{"init": "xavier_uniform", "lr": 0.018, "adamw_lr_other_params": 0.00076}
Rows from block 3, named by matrix and row number. Rows with one number belong to one neuron. Each number is 128 + 32 x the weight over its row's rms, rounded and kept within 0 to 255. All counts start at 0. Numbers have three digits each. After the name is the row's rms in percent of the matrix's.
# fc1: MLP up (model.blocks.3.mlp.fc1.weight, 768x192), inputs 0-191
# fc2: MLP down (model.blocks.3.mlp.fc2.weight, 192x768, transposed), outputs 0-191
fc1.12 106:138137122102157111162074124146169117158159074056126138115090171136148150093089148073192072106128180147062161146105181173099189193149121077075170140081108128177139104119103093188090108134130175122155176124125146165109165155103116157119082190151189158096123101099075134122116137100124115199073125100141081114086089122096105137066141106099054128118152131167184162122114126137096156091163139176165099145076117120132117125156162120130093122147173062101094144144142143151139100115090147116158094112183138163175077120122105170152153124109120129153127195128103130132098139131167104112
fc2.12 086:153120126141133156153175138076163120101118088121144140097146198140147127160187107191159193162103137101126103114123132074131129181107124122209083102099148107111221110098128097090075149141130129143078179135126160094127060123068139094109138075078111142108122113097108089104102129139132106139146200127156126130120150148082169172088081135149116139132131093115160070127110115085134072128127125011060141163112192160086163174119152128122166148100147107112158131110073144166144141094136108122132178108138167144140119113122117151135182216151143169096127102127127119118163077153145146169
fc1.13 100:152135171125159107136170161069082113155173122146105143184151128144163126095079159112142099137061089144142090158131144228109082123166096098129092152134015141131150136116117133142088161161135132150136097141130091135144098091157095144108163151097166151099173117157104156089079096103127135134079090109132164110128190139151087150112111179076146110149150129065132117191151124128157050142104171110100125118125097183138102147105124129133136091118119092183158132126166131173223134156187097062170090101093106112136123167150185118078134104149143134095115157134095091118126118104111139049
fc2.13 100:118091041138122112096218120132124094170155164114229087082180120089143147136079139128138070109127147102098120059193115150083099094123114103124149158128092126131104161156085089209094154109163065120173151109122139145125126118078194133155173163133110112135098164144088133078141064126168128161120134134064052124166104156153140106162159114092127098152150137119157122134084177127111114145112179106133131120130111121081076100136122114157104091169161189119164126128089159131130110134210128128106106115092130136113134124204128164090132147133100110110127144131139156099093161129172197129
fc1.14 110:055178142106112105125132144109172073140111118102133144151150123134133084171109135124148175163083088131090148152108171114098130225163188103205119172107170113158115166122135122128112153134130134083164048133084160142173086107082080117145152168143166111153112095087124090139114137113131109161080130118082163104081136143117108048091152105067173095128148154110151113135194046164166066163094142146101140169106113098088132096197145135149085125131174129131146130080156121144095126141138151152164184149172120087138075160172129128139120140126174114151125108100118074111154106061160127158
fc2.14 117:189111124132133170114179125125117095093092109075170180120147136130118076147144111112106147069070117170133149149142082122141127178127140122125169083102084123172074121120131095156125129128126131047112117124141111198148143117095113111152144176102128097098123119090093130157129159126117143177139147144199146177110142088077075095164108151142101120104139133099146159119139092170098129101112166169106149156099148066122120137115153118140161158064153161111195163171086171161121131165121173099145137163118059112094128149043159098184063185110104100087147121137143100152134051188148213106
fc1.15 101:076131111062140125087173117104109167128123181142140103164100143168136012132064156153149111128115106153098107079106148125073093117185120105118152149070168142133169086107125130147138102121087138186114184048122140123113090138108167125097094081159077191137103091095152128142165127200108112088110119137146116134121122140114144078099103107135158157085151121155163139179091159171135113111146129109140107157140117165144127151153158126149099189119174160139180181103162131073161157062164146123068138124088114149146094141133055132108151138171144165104167093092111093158150171201105152137
fc2.15 109:187109114199099099138124126112153108174083153100120170038143101118119169141122149136160131121135141114209181146134119098157096146102140088111150089119065078131099152119088120088093133103129174117170078135127138094101129098112086107136135205104200082118122084146171120174112171140168136131154134126147134171153102173141118172120153115107102170158175138087125097116088153144161159104168120070143150122091070076092098113110232125123188159075103074076175169134163117129086152099133087128174116094101118101132162115059175160123125105120093161158110168142111142110156120148140130101
fc1.16 097:108142102078102114188115114128113115200139180124103111094079137086139113098114094172102064133180104176074113125084167167220102147146113125154143093111093144111147171084130094122145105128176134096202074138121142126131202149121119166151113137102142136185130120118158128122091127198132072148123129106123122088151103129140151080105158107086189124104154125142127113142150079125177147090167128198156097163148103141105093036124143096161148108181092139149135050126126096084161165094094122152147104152114086123137112143194181085175135101162128099140138099154159171143158092106123078107
fc2.16 096:168168195160115117183076147113071140089140071111107169140148108118113165132111161119154208136121195055110140155136130073102143137123091120134123134133141176133121123170142104164119164094158101123081124108096091104120113143094160150162139122137200190115155154117108085123137140102132143112135143159116088100148118094057117153165123155176124129081190141072027133180140165104099065181090113186124134160148114116102133085095138104056088153092160132108074144120129110145113135181128167157167125074193144117086129156146129106137098079105141185124148104060178117153106128113129135137
fc1.17 089:099206081105145183123159125135157075091093128145071143163128113099117182137122141117101147123144185078104133150144174051159139196151142079130117107116111122147113108132203125202137106123098104141170172021118105120079079152082101143135121146107150136118153162110142095147124169163135154199114123143142129093088199099087143111111145165135149158148102178124155145194137119176139133126103160089152089096089106163125130103057039137162102087135121155100126151104109149113131119107146090172137154206161119127137115155126107109142145048107110118129135088111141135107165144107069120158
fc2.17 097:171117109086126136129097110093107188147136092114203084158096157157180143100092096135136142110142166185144109078134133128086122132139101147111155096088134142117167124137092137201126125126161112115089137141149153144233161101118114067116102078084096133177139156137111138116078091131113106111145187176127128135133139105179110099141120177184155154153122100110121074115175146182095186101102107139153136128141152132104125065170137061145174168084186082147108094106151079101105108126137148066158148062102147095160115118142112162082119212147118124119093135126139205109136115158181162072
fc1.18 103:112077156095178094203128143126137163131198137114109121132098118183142146134126086126144063108099152164136117137143108091096104091151116085146081115106101106149167125110106078157137120141142176148134158176131130072160155169151143083184201139163146159119134119136096119108145119132097063156094121129138146081187142135158143133167144078116178149129179122077164125143062088109091096090057096130148132096114101118134118142058162118191148090168206124149143081106162123165117083171195102126161106090070114107072140174099164150113087089153106129162103146098173175134090129143149076119
fc2.18 098:198079087095155126118117117141165149117155199096145147127150153078128114124129119127130117144101160148128213114162143090097147127121149117065106130166058080101123145208129115116136077174151145126147126144148143084151082172205101108072123136138134159135126084106135116095110168059086104142136117107144087152167156082145104042170184176106112109150130158166160130192134077096089136125141119173118128140139105089094101129139038142112111185118136155175159114143127127092136129123125167059130167149158147127121117102169141113040124085094097089170154165161148141154083123099091102130
fc1.19 102:137054179152090183087116129101060158116120106118121112128099069154191113131104135085121110119143146130150183118132115123089121095043166126138137134102093188137161175143137108121121121143131096180068121112140173083099117075114081114114095111114130088089151125102154150123114111206160159156078138144134081061114172115116155196127161109133125121121167185113133212124116138113164118157127093182097151118165100113110173074152095174122138162103158127084150152195110135140106094133061158156122091111124142132106172099174080147148200175116102095060128155090152126129186157111122140119
fc2.19 102:113148093109131100124151122142120100181164124118115116105118157073108196181140111142141216089153094101144168114113117148109076181130131113169056147134114087168112158123115087114096125103102130064139095112115134156182101158123109240179114162175117131170168112193131098189177075115142125149157113098140118164068156122101116119115149117113127061123130083175161126111091128132155117130119176138140101128123119105079082107109151073143177141105120147137162116076161080148111130112117116146153150080149161129131105154125141161124175188131049137096158139118080124110068104169049135194
fc1.20 098:114180107104157144147153156086167196124140124135080132100097126136133067109131164118123119153133116115116110156185178140051166153172137096098163149135166140130135115090114101162077139049138130053178175121098116098146135136146153101120167095171081129169112091155160131173113161163099129108105071081150150170084143127153108129117133143151134118106088174120117114146169115073187068193083115111096116123126098152120120136125109143198151145066121072085184138154177112087130146070084161132147110140116128200183098087140079111154173100121155167121132153155120063057170101111140115131
fc2.20 108:150130155145113199149173118196162166134164170156184137130199130145096091097093144164166112118166130180119089137149134074130097129108143102100054116160098104190118143068118076168099096064084196045173093126117097139124132125082131158116180148146177185094086167120088083150111092119139128159112168126121201150123112146103138138094070148151060142177098103105147114137145168130106155159128112137162098127082091111122142105132175119151145203148102093098113130169157077122112117112138143083103108124123101113095111084099127093148136089152123196153132128101129130118105137158107161060
fc1.21 101:133122089109145185137109147148109130126134139067140126142132102153149240202099091091122178155107138096044136114166094104151142146135068079124093097106177173147114150120149079086078116156117148092156173174090165145077127132066150087111118145084087135100153129152100129080145097097115090134055122141150147162103196083174129151149156202064174131123171182137146175172156140095090149170088099097133143137138140129192147109111079128108114121144122110122071087139150118184094088107126075131109143164134092114087124144142115179149131115124124172162089127126172123144108158165140140120
fc2.21 100:113135171164146118131176087172093112167120149103110164105117146154119107073175108077118097139176157138153150100150077118137132124176166143104112078087087100098144134104102152175181154148166106109163105162113135127151110170128128089133101149110149157118131186145110142118142088108080152112213178125069075102181118139078127095162147129147192128163177157081077152166138138148068089148113174148128104101152110193163168141105162150173085091185099151129145084128082102105173071087186211119113111134099116073177131064119104120082098155113095112115122121162092105109159143084144102137
fc1.22 102:067155162111137140182069128178134125115130093152104104094136169111111215112107119105092140122131173174178105162110139180115099112141132056139168110154175206085138094124145110118159089131160147133186129128129159143095048142115083162129106114165109122131080084074158156136129168214155163184149082167139057159067089129101114179101172096145099110115161114108141152151118154079138123150095131135137170172132109134184106082168159085160195137075144111172097069136109142118132128123147112117102113133108130127150071126182109121122169125161116077146102097100100112117104111130071163123
fc2.22 104:129123116073156153074139082137148108073108120093209184129171138181121137179126151114150161138172178125081109161109114101109134114077064168142151136101107092142164145090162179113064045114138124138106164137139064115134114120147145160170098103114142118117153093104150143169094134096114142108125101055100138147145165113105149119096069091128085096164104119096062105068144158127071147075150177159143096146145119143082120136179101190049122157121167105145103197157113123120121100161127165152148145115122166125163123147106137135171162086110132133159105099115183120173199156069161147148
fc1.23 102:153160155124089072130140155126166128076157122123107053125095168060134120099088074124127193116151140127169115160167122075129172132162138082148115126140114114076160174125150115131143182075151169124144105192098128161118140124104130132106137116151103102151115148153155109164170109096134198180106123101086150091145133055119125127145121164114127110136108092121171095066123144110175153160062138113104109128122180125106130046121179089153144102139142099139105155145148130177083125095155135155140090124139191139153102163120124133084105122141167058222113080140090214063131113185080095113
fc2.23 104:081109126119134132112087141151096127148127133158074121083125093174129075130136186094124093119103168161126135173165172138190120170093183178101110102153151120114113085148143144102107047170157093114083155120092091104145125088120153133113133091168126127131175124141113151137122106119059096099143179114156113141102102217131121181183094111129156130097115172113111140107101154179136144143141077125118122058088110156113211141166149163189101170095105117090185122098098091168144169115090121148164157137113103081115152171097128185187110160088132147102067184127190094134102099100110123186
fc1.24 098:091130171084131153135176086107124149152131116064148157131137184111114088138097155119150133106112145131137124150092163094134109134089123098171060159201124156149159150115123149171107086073116179118126114104106153090106141081111116159120102137175120076127099110162104105121101125159079165075076160122190134096141161073198089100203143116152120131109162157115123072124169107192101188106065077076128121159091101185155090087190127105133173094168128088161119095093111138104207141144118153142139130128147110120148105121145128226129111113158184177132140120176129140108116153112175086127
fc2.24 096:085120140096078109105083131101138098100177141066094096113136125118113152066068177120168138149116158173063139148103110130204138075175107102145110134100169126132158149078122103143070158177122160139169083144107191109133070122156132102193144164116127175168120107154130217109186145093159126166139092141129146132107100158104100222104100159144148137152143146094156113188055130120125128157118126159093165138136180126155147134103132142167181109093119177149125116165096114127126107153122138039121119154101125147112167124047110068147147128146087085103130089116137075135121146147119109174
fc1.25 101:131149156136151123092153190131137153089119132148158079137141138150149140058155173119139134126101170191143111138138202065095120134078125146178114159098144164093104147191060170151150111124179117160136124201126169151116079126144134081108130067183076134155134080107133134094163094114089148090097135163106102085127144109073123122139110123106187098096118135137133126122141172167101194159127060200134163109123070154153150094101121078106103065105148128108111144201103110044126111170134084170116074114120145147145173142136177122113088104197111131130121111185121126114125127120186132142
fc2.25 082:130124169100133091136079107156143119144107099104133139188120123131124171166137142117161173158162075112137135108144073173172140103094163158064143130160080150147108175125105141190142143109130073103132166100132092131144202135141157109144083156108178143096093088128094137121174145170131104107141119123120176162127055123159095103147112113181185135107161140098151171120122143144062118150124137079108144154083111148144070162108079102168102184151126096191149150118100141142176145147091116143097123109138095116092167061133129054146145109161146078120025167150123075089158142200119084067
fc1.27 108:160074132092108202110165111074079151131181181122137139124116130076221084121124085131120125157093103131154126113073100138128086105126097114110144069110057181142079164092125169083137110158188127168148150176129178130121064111060169158128116185084094137115110179111100067090165145070146126136127117135164109115094105178146151130159086148132087162156117125161113089164130146118143139118117179099147145154163098136172107186144143094152143117127139102184116119087134173076154138121135104079090073166115134112136152105057180141122149141110186108116152141158112169178165107132140092144
fc2.27 079:099146111100112151107179123101163104129098107145150158118088105121081135114130152109126127132105124120109080120150136120175104179138070135118114128133098118119126100128143086106059174119157086122164089137108130192125154133106121138135072149130117140104102075068086096125182068096116120057180177133112153081124190069210119120124119158140160144176117122166148103094102085154145145191142108089153177136111137160177132114124138152099117182090156169122151157189139099115189128177159089106034127089143151136101096120137164163154107096215159148147091144184112136059184146148187118138
fc1.28 105:151142083146096148126108139110100117138119116025123120132168177152092203121150080085114165137174147119126159126147114149122120084137195169124118151166092083194157114171152149158175128145165113123153065145086116153140100147142103163124152100138134087184151181141136117127145063134092124083195094123108088091087200091206163176147124098125162168135117093095075158145159112078116065140169129138117109104193116161121146168084128130090110137122124130098109158149136099185143115102113098078131093159134099153091146110129211122137066098123107114106147111108157102079121082088112111179
fc2.28 112:128157161145102163116162148150160112158146074186137145092104123107183139096152157161119103149093071091180144105132159085126112152152140109108128121085142164064071151104108065077097083106060169092075157127092134078162131075130182122137119177107153122072125100135179146150102116140112120122094085131143167153161074167170135082102103119116143100112118212103143111150100186166154134149190125062154155156107088140145130138173119112134139126102062096166164088170113127073130174116143121197189154105129185114097121201128083135141134068138109151099127178087124141152137151123134141112
fc1.29 104:108126166100145202139149135076142045140179124120089173055185122135124140116159150165117157142197156156107089176090160146134134117109132097118164139131135102104174195106145123151202085160107120096140169067171171130097133107162121177134113118115151099135116056125166088136083129069186119115130113109184133137108099071111128131108142124082107106178130134121130177155117084095166172095127203124102147135091114109101038075128138105147103112137126159098098116128149172099110147141131115151130058151121127161074101107127110132100185167078156064148138142168127102161188136134161120102
fc2.29 099:122154131173142072126124163101084194136146134147151094128073146076096127083070102159106146144146104135103151145162111141120104135059102124144163123203136207121060105124137099143109158096102112123128098056125121111104083147180107155085157102020121162147159158124095092175130134143133148202125135078112076126113095128146148141184192118167078161146105105161108115201124187117076155106115154119134132182088113122072117140154144134115142159127129162177106143118115072147078101145157108151113198121162129100131165123097145131152158172132118184115118136095156099169083085115162147097
fc1.30 101:139153145091174177111131144131112084135091100111096128116146126145124172127113126182127111160113177136083124164145105197088116137128095089098144093190126025081105163102165096099121177114102149150178163136135140079113156133123092163134108132153142115145139068104116148143067103120135131104146168191140186165139106092124091139148195096101108092159082107143129142124103110111185149093109185140112150096093182125085116120131152099137164047106178124158153156150148154116132164127120128144087045154121128149120127139168069075065088165110123141134195165110101189109203093124177159103
fc2.30 108:098110046178177118069164131126018166169123092117170154136093143122108114115182070151135132143148147165152122171157155165092076114118129119171092155146128078068128199080147142115163138092051119121122154103091119154137147070110132139054141113115082201154148163152113068183159136155165152158077102099157131138131135090105146109079096146125109078156103184148107142119172122140144140146127107136143105173110127160073149126197100169088134117121158119152110135160057183131154149146152187138105131086133125141147161136178080131135115076145117135132121125076129140160126099123122098087
fc1.31 107:054120192134152063088075189101116172148115137130199141095138114123090099206131137166135139175075202126134136122153158110169136101107124126152148089144135171171175163142128175126128123150121133084132131191143154107114158148061151178118116130122075106169180112097130160118072116082088149170188135092127159086163165122100134112145119149097113118103114154100091083115106166101137061094138133102155183130154072163125109063161107092106100121145179096128121182109105091144084153174172087128099141154098111142099135150152077155107103096148098094133143111145087122071129156167190142160
fc2.31 107:120124159113092126146115074152117118198163157111114121166184159177131128069099121063135135138129109132161104072160102189119143115124107136083153141123151083149102137114124093194113121126052128134131122112119139140119142077102131142139146163191184130101102105147194085131129105149079131157194078134129118194120089090211114108084150116155188166147168151128107150150078130167067150145101109136119150143120144137140125084091131135117085105126102187122130133067184166157159075055105104061173110092110117135168099166087142182166143133135138040106124144135153104159097123167082133152
fc1.32 100:138142107120131146149141168133125171136100176181126118137116133151161136197100145141097099102142103132132145131136152183117174177057112096125116069104173224146084102134155168117073119149120119131115099114197149127141160067122099136105103109089152105084157119074135179153162106182130103065088070148136183127067101119097150138094098132138171194183118120153195129083083146111104122170103107096116180171182137057114102087114130167095111146101142116092138096200131115159170180124130151133128132153150132168105120096076097111135127058114138072147097132083111137117162144087139160096
fc2.32 115:189113181116130102088107098185114112132098141129134091085116099130153202155088181105146141133144138084128110121116135123136117114060140100106109108133122072144190144178149122136107137145124162085098184106102129187105127163121156148193129101122148128160118113126066181148125163090090144063120150119150107106159179162133121156124124082110087112100101133062162164146083158169115145146128175106204115117134115149150155066093157112125143083143125154144140085092155121133175086152118103130049087188140150135072141204160157207174142093103056159086121141114117144118084134186097162154
fc1.33 100:155103129122155182161121163105127126109130137081120077144131132148090167162119058129134170046079079186033105131188131085122084175111141185140157151109103106126135116159168080146113065132141106089158117157159115105144125063082115198138076182133106137104142110145169094126100089109150058111110143136164092101144169189054125148166114111063123109131101125127147172162056127114176146095154148131138133162108125142129131115151178130126124106175108144080142091184125126097134158117103195143106161119168124146166165133098146155150148183140090138102138093131123073124140082184160108109
fc2.33 102:079115127173096100125104042191140159175075109154028139089151098134184141123072138176077137156128144100162169108143130120132097115153126090148073133120129164146123112126155180117137122112175126129089108115141164099136117109145176087134143088171182103150115146125082092141147148109149180152094135135101178119147115153153074145126147228172154158074124108068160100117139068129119045185130127135076170129138107104115090159113114147093118147066129108143099138152118122148118104119184134102137083171167172060116094182139099080095146158124145118145108169149123161159138169104131122181
fc1.34 102:132115144102116140185108146104068166146169158128108187144106126148122189150128129147151078155078101162120108138154127133189148153114119164165143052136108142165143120146186107125130118106065201139140070067153118121100152053114072149145110098120053117117097135133117151124166168136110138183077104071139178142147154099108149152165134121113089112153181138107132063170164085201143105225096115083156065095047122135147120122119133066116157133109145094191120146081134098124090081109137156183156114136111126164112153137115152142126138168111107151112127130114111155074093137158145083126
fc2.34 096:118153124108125137152054099090216113125145127057128082178089167137177108149116119099164131131119154139125121143083130107120128183088099126057118141061104069134172111049186105165122150136186109121057177134129082116114093180121178069131122171182152174147179116125144106113143110093137097156150185166176188135142114186139162156085116129117113125150126151163137193118087090131123132093096108163132123100132075129089152146087184107099105107129171147108100130200099156061148135134065119123120143091116159124162114152111143155138120174145108081115158122106151127108139185091120116125
fc1.35 093:157069092149160169145109091115135095142156154120129155116156175116117043088130099131089113171114193184099086108125168131172067155116101084137112126163070154172096129112095061155165182147120109167160127140142099154168127096158072095124118090178124116125109130197150145135119126119111142166081140146107100170109139130145117156123098115133190097095135126148162128142111127129111202145164086137125133187100143172134060118135116113113115088137141070179094041122102093170155068139129108156145099158127045122194089127126158127086143079149123151108095134145090166173200116114152175137
fc2.35 091:122127127148071104092150165136113123118110090117152140135131062141165123117081132100173112105072094068138147140192177139070118173142171154121135151145082097120141170173136156050165121067123149138082169138142129135112112122183119091157125112085083120129096162078122096114134129117088082118165133158140126100159159095147170087113141118144162127086115152152128078043089158152195085159106127091162129071114095118102152140119091150106072176137175118228094162138190139115136201138107142101125147158170175132124137135178088109168095174141117081074135163103184110157133124146147114161
fc1.36 107:140123101130121179090169142093101120094121154151189133140135172185125162124109093116103143129082111106120099158091120149117107164168133150108122143025131108133115190183122148120216110125086096117144208160133157132114121125107179099048116109098160129109159142129149117155051119108123096118081120170137136126133109129127174108168127105132141140139082150191158155104137164057124090060136113156110137132154115166142138165157133134143056098079123084086102155134137058104132168125104043183173109140118156095109149188066119102161121079154113148049173122139141110150123128137143160165
fc2.36 092:100182141126097090171145156044203161168123102115106109122096122090184104128122162172162103126101127190075117170109149109092097154063110129088120096155125144155145112148056075118126120134124150109073097112143120121141102138156134147156124130204088164090111172159090106152148133137170095164161147086085102139129092151127158081106130136082122101166068082087099105139108134181099156162187087129227085101165176156129168128104107112111142148142149155112126147107097126070061091165157156144141157098197099180113150160130119137160130120086141075162158133128122138172129140159096166148
fc1.37 102:085150112170117115136141144104169146088100109098106153123116139082169155159121130107186129138124178114076154129072146089099116203138115126054095144100204093046146090130129169102125095128146139120103146133152191133174138131097141095105146167112141114100125133128202115119123110184145109137104126154192064121168141112091139138122126168127172180138131117128121096081092131100165091165097126099162115145089213111061097116149127100114147157154148115148074103198148126149147185165109144094133155069151162097166153119148111168085107094057115096148108096116180202085121097094111125180
fc2.37 097:101093128093096131168116132135095121137152130133088139164138115132081087139166111154133100128137163153117107074132113114133191136091139134106075148135146136153087144144095122150131135124155179107138127159085158138080143133066184144158164161076110173114131153158152117140199120161086116196123150108084196157172136117095150157136163112164077118154109123081142080109128060178093117142188097113130180163151123122202151150124214086135135105151089138176098076135105097153110167145190125090151076063065077133169153100105135073089147065118174100080175113136170133111107085146097143150
fc1.38 077:145168077152131150162163152132138070081182135093131193160165090117127134132152128160113127139118183111148126182115105183135149135119118098153071121165161138151204130155106109155106136114182195133082149114084102113146106080144159156108120187154142125114094097138147090082096085127126091166156156127128089088137125097121104188201108120137137139095165138099125141104108101172148106137091139105089130188197177115114088102099088155144125088156112129074126100116197151134134089084093025071116117140153105106113182142128056137121124074054164144176079117161142106160099142134098133137
fc2.38 098:116159108089138143111140079178154118105120085142115077148137169116105140146139151090133105122100123151080058177089129105171197105128116118112171079132116124097122104186142133177140113133182090102119133209149138065081135075106117118158109078139121128229138190120177104122083114146109135195093138118091140134113143149091061116159161098151124103158096117100116151123110123100093192163096088128102180138117084156117188152206051134149161138132160157175145171106098132098120124126099165165120156226117087147105128103119162109107167126140088095144121130161157116114126125094184104111
fc1.39 099:169120096095135154167151180100090152149148114152118102059181101153131117095150086129085145143094146140110163157149105139119129156164164134111118178064155107162105125150165152115130156062128134103132185178157102110119170130143087105177107181090132078146105137206155128139145134183183137126125100069102086126086124153088150149090117138114122109096085121101120081129107141142086128111106170086145147129145108114171135040106087171144143099177083079062182085113166171124160134141161166087105118143121104126188072121158138173158124105094097145079114114146145119070210135208119105110
fc2.39 085:097114179091158122125118089166152142156123138174135124115173208091192105134114123175142097159167188128173128148109142126121143103111106174118139081103167142137052118171180110124025178117120094084151120080125115159142103124100099101057122090154112094138088122079091142179117102130106166125108124105145143176106102156120142156166066144089095132182150170146107130080189122098148099149138161170111139159165117083130048135137068067108151141096115176121090081130063119137169152136170155111165145111083131126097161135090131118070151121146175174134088126106186113137114145089115149128
fc1.40 096:105171156126176162111106168072127069089097113167114122103116151082142183139118107101116086131123183135151050136100121130105096090193054134158190134155081074136112107130105115073108063165105112102136113074199170128130140127116092158168085176113071120095136126156150168107135127203078138130129170135146089107138048113116108140154090113083120110128167160137187128130107190125119115196157128140139113123101111196079125164124163135117135153137128144104118148187173123156168070094146126106088135200065127141176149140132159140105151160085126130153124116104060108127114132142138166145
fc2.40 093:116165125110095136144105131117104188141154141100116093109112138119130090137100091141112158139125109083064158112147130128152176075160098106163097152108173114184148061101179128113107069147077133139057163117167189086092114122176094145116161145168146146113128115094135139158160151100108058159129077146183152167181110183144160124164128110164115097131063125177233087082136101097134090099065109131106162178122159093143135086127133138114151091150128150130174060105073131144132131141103099170214145180078147130128135123091084115143145081180121124157143093108148131087161109135146128166
fc1.41 096:137134147113121111132116061119103178181174176123136066162111103162177118108117107134107056126141140155134123152122108148115137092071107129174114152103131063107111107105121131124136078116126145180125142129142220116145168117126102163082152108095064115140103156152075087149113079150174159189134078171181153188128112157118162084132116086078066111095114084128077089167197090172131125170151158152138183095065140108136172065140075122128093131174138127122131169114171124154109160147202134157176085110140094150122088110131141144095117112096136125091107112136127181144112155089197139118
fc2.41 096:076130140118168084163163090138107114148163102104157122107161102111100142054154077127121157136149154115093155110138148133174088141148140161155097107151101188146142107168108154095133047167150136101137124122123115183138207112123115168139189178138103067158129097154086102228199129152150071120070139072139098126121132154199059097143150083113081134208144094126103127084134139109138107111162150154056079139141120120159149103136102127130112131165141110147063132083100161127180131158101133076085176151157116117141145108130079135186146117145136165118072151133126115067130090108127121136
fc1.42 101:174199106088138123161125119090164137112165144130059101112094177147142179135086130112088122148093123128098113125096132089148112155156128153199149093140054063142128119133171076108129153172032103099173103066148107140117111136164161048160160164114146159153078151177117091111140109096110165139111083132069134120091110142147140151157182094179167191096128137144193164082132106146087125142144119054127123153127083092089059116162112141158091136083119121159141121120104122106126150077123136137125106124144114200165148153188108133139097098131113189111123162111196160149158132131110136153
fc2.42 094:137104117096057132101126175132155144157139123118183114185126097202134036122137172093141114071124095139131121081132148113061140147143095106115144163072169174168155108117095168155117099083146135126175151172126137085200164195055079152108105129113106146137165078098161106091127183150130120106124123127108106116081152116104169129066090110115127144147122093121132117102156083129139152168098168112142139125064159158141166193106214168154123118136098097112154154120091106128154148141174111092070210140091152108101174115093134119160107157111089101113083181145120170132115109157107098146
fc1.43 099:104097120096084095073164137107086174137133160141151155113083129181093147129113111130125076176127131134116114105155084160117139161084081172092065132111123106156153183149115153082099176152133119163103097174120098162111157113131140097118124160109127161121114094122122078130115125146142148090148125130143078113097147111122068136136155105078150131148189155120145121157188144129115096175122169162185133058087108169168175111107086130133150114140083108092154073100132126146172152211204124122132102130156120090039125125085123136168209115077104214090125099070179137105160198116158125125
fc2.43 101:141115142160124148180104147026131074179152129154126130119071139142120111106149123108156102127148104086119112136144133113138167141103129154152124152121112095089077062128124172103095074078072099164153135077146088158165151068164141151110153120128153105133106128156095217114130162126113121137095160119136165068160135156134104143155137106118105099189125102109185092150117136183163119160180114141119184213105138025129143124122092109175165120142129124070167125081117163119151110123146093153141125111125089093195177168154135155086149193155115139124097134147181108088045104092115162139
fc1.44 100:112179092161131113196112183096088159094137103101117149156116158087187166189117123104137102138139134105077138175085180085110127067133116075118153079165136097072187110151173145155118065136189108117161147130100133072116164124111054183170113150119105132086167062104161118116114154178098135087129158091158173122134133096104119103160133135140104160142091141092153154131132137128162203139126086100121117103079177127136074122141165080165140144148117081124107118167160105102138125094114114114125091077168158141055133155119133162118213126125085103142137175188129150087132178109143144161
fc2.44 094:087108084097096135046165100139128083125175177141125145104125139117098063096136089169146133115106177156099127080154090134135172102156129138135162178184100165107087073150121112163217109139158125113097142128146180156125136141137182133077179114195100138113104142125151085125139120152140115129138102129188047111059114166141136129141157176143156113130100180115098116110123145138120046175163074144170085178160120131131137076172119080135143139106095150174119085148153193152174130057112088108129128132100182117161156128142109109073111101129163120124111095154151192124119134104058137136
fc1.45 100:145181124114120105093134138133160119129121167112146080085129022182138075155093127116099127149118155173135087122161150138122116088122094127126124141077131139166113154121153141119123166164136145144113120199162168139119104149116093152139157149092111151225116185087178179133134078142179128132141129131136145136065165178142139079065116084103121164113112071115139136112082099102156136084118102138120179169157127100184127171111134164166140134122185101115080091134151102105125040155072115113092133111163177061094133065114166091102190167122142178123146092155155102098105065101126142165
fc2.45 091:128117114131081117111176150174086149135120140102121124161160120082104179105185119158075081113111167137139124142137154120162140107102129152118089086033075116151065101117101141103100149133122160162097173055163122120128073130142105120130199124160168151075140108116093100120141138097090131136114107172168177181147122096084125131132105159141112143166108122123094103130156168117132134213121073105174101094065110104112141109141108125093127147159143110143060122245089140154165114144157018160138139181170169151125162109149139112184093109096180108108132147138132149130125159160178118119
fc1.46 101:096112121139142094147113106164207162196105134144126118096160136115121175127099150185123156163152124098049135082125147151110125145098121065162137180123124096137148189110066105123124118095117208153145057137166107148119126131077103058174097130143167153123101149128157104129104120137154145084139110196165167106114099147159110110122136091151140138144153129163181138104132110076094107169170131048172177122083156110123113179097165036129124093157079120175171078177071124155110102132123164075112123151151110111086125157184139102101149095115141147133113079137158091119119168107134148061
fc2.46 098:132145155186177155092158062140109121128094133114098096207193089174139122125134123081143052154107151157155104169139110096095163130055150117121103148148118175114157135131146115176128089133140086079140103166103122097156074087111106148098159136084090140182124200135126048162134148100129103107128167131112067177159119139090235100115118159138105137126090117115096126109150111122159133108092130132129119117133117147135123123146150126141100144128114111109133122111154145121175101129149129123188122122178113151134163029180052100159058211164106154078154125178098175129110109119149127164
fc1.47 101:143122139143141123126092135142184149123136091176099158078162082107104160162099148187138097130131136127151112120181117177132201174160105138140115121124155181122130061099130148113074087078139153091079224072152091025084101151083061146097093130182199158117130135084113145146100162126142111119147126171153120129140094153125075123071084148055176149113102093100124131141088195162115128136089112076140093183093086086113159155105088166183112123121167143099135140171108173109154158095170082162134170138112132129104116137153121114128131137123149163157137153073136102121119146120155144136
fc2.47 106:138138108114136168126123156122145093130091133162143128100123100133146104111075143090117109127161063103185145068140059161212116073085172107123113127101101083162132137073085143081108138093113149126048115143080167115096163167151072123104089110168137160167138143164126140124104144150114175101081140067136129111184094168129092172162111124110153086148099179125132118105145130101146104139164114109145189142162127065153176110097133187183073122112174141140157112153149162110126120129149150143183072124104128167105114126130160087182170168144160201183098109225083125142113094130147097134
fc1.48 098:128134192151051156073121104150111098123119107079109115181207159089162145063150151096094113157137124110194102136088102194096153093151140081144174138071128108141123129132134188196077130112149161159126154139116103112083146085138103162107115091101134110152164130146165130176094162164128087153127068178180134208103139103154139088114193175127166059086113143106070100126145162166162141157110123138146118155137139113105149121085151147095078167143161095148055103137140134124108114091151051105144122168123135139134130096158097148083112086065193159143162127107125111105151126111113130130
fc2.48 105:140164143115160117187117154137140122176125178148054127127123127165063079083072203098158132165113168140125141111086215125134177087124161129168075132120080075133137058182140132096121096159119095115128142109140112121191151186165127134091117084139089099120070095157112171137216074156081157061106168098156169101114107117160092166139173137145162161117133128138162153118116137100139100139114159141066122176115123139114116118098136086088147108133135142099126112109130202162116146162071117097130133085122110044127116160113168081122120124163103132160096119145151148176120082167147095112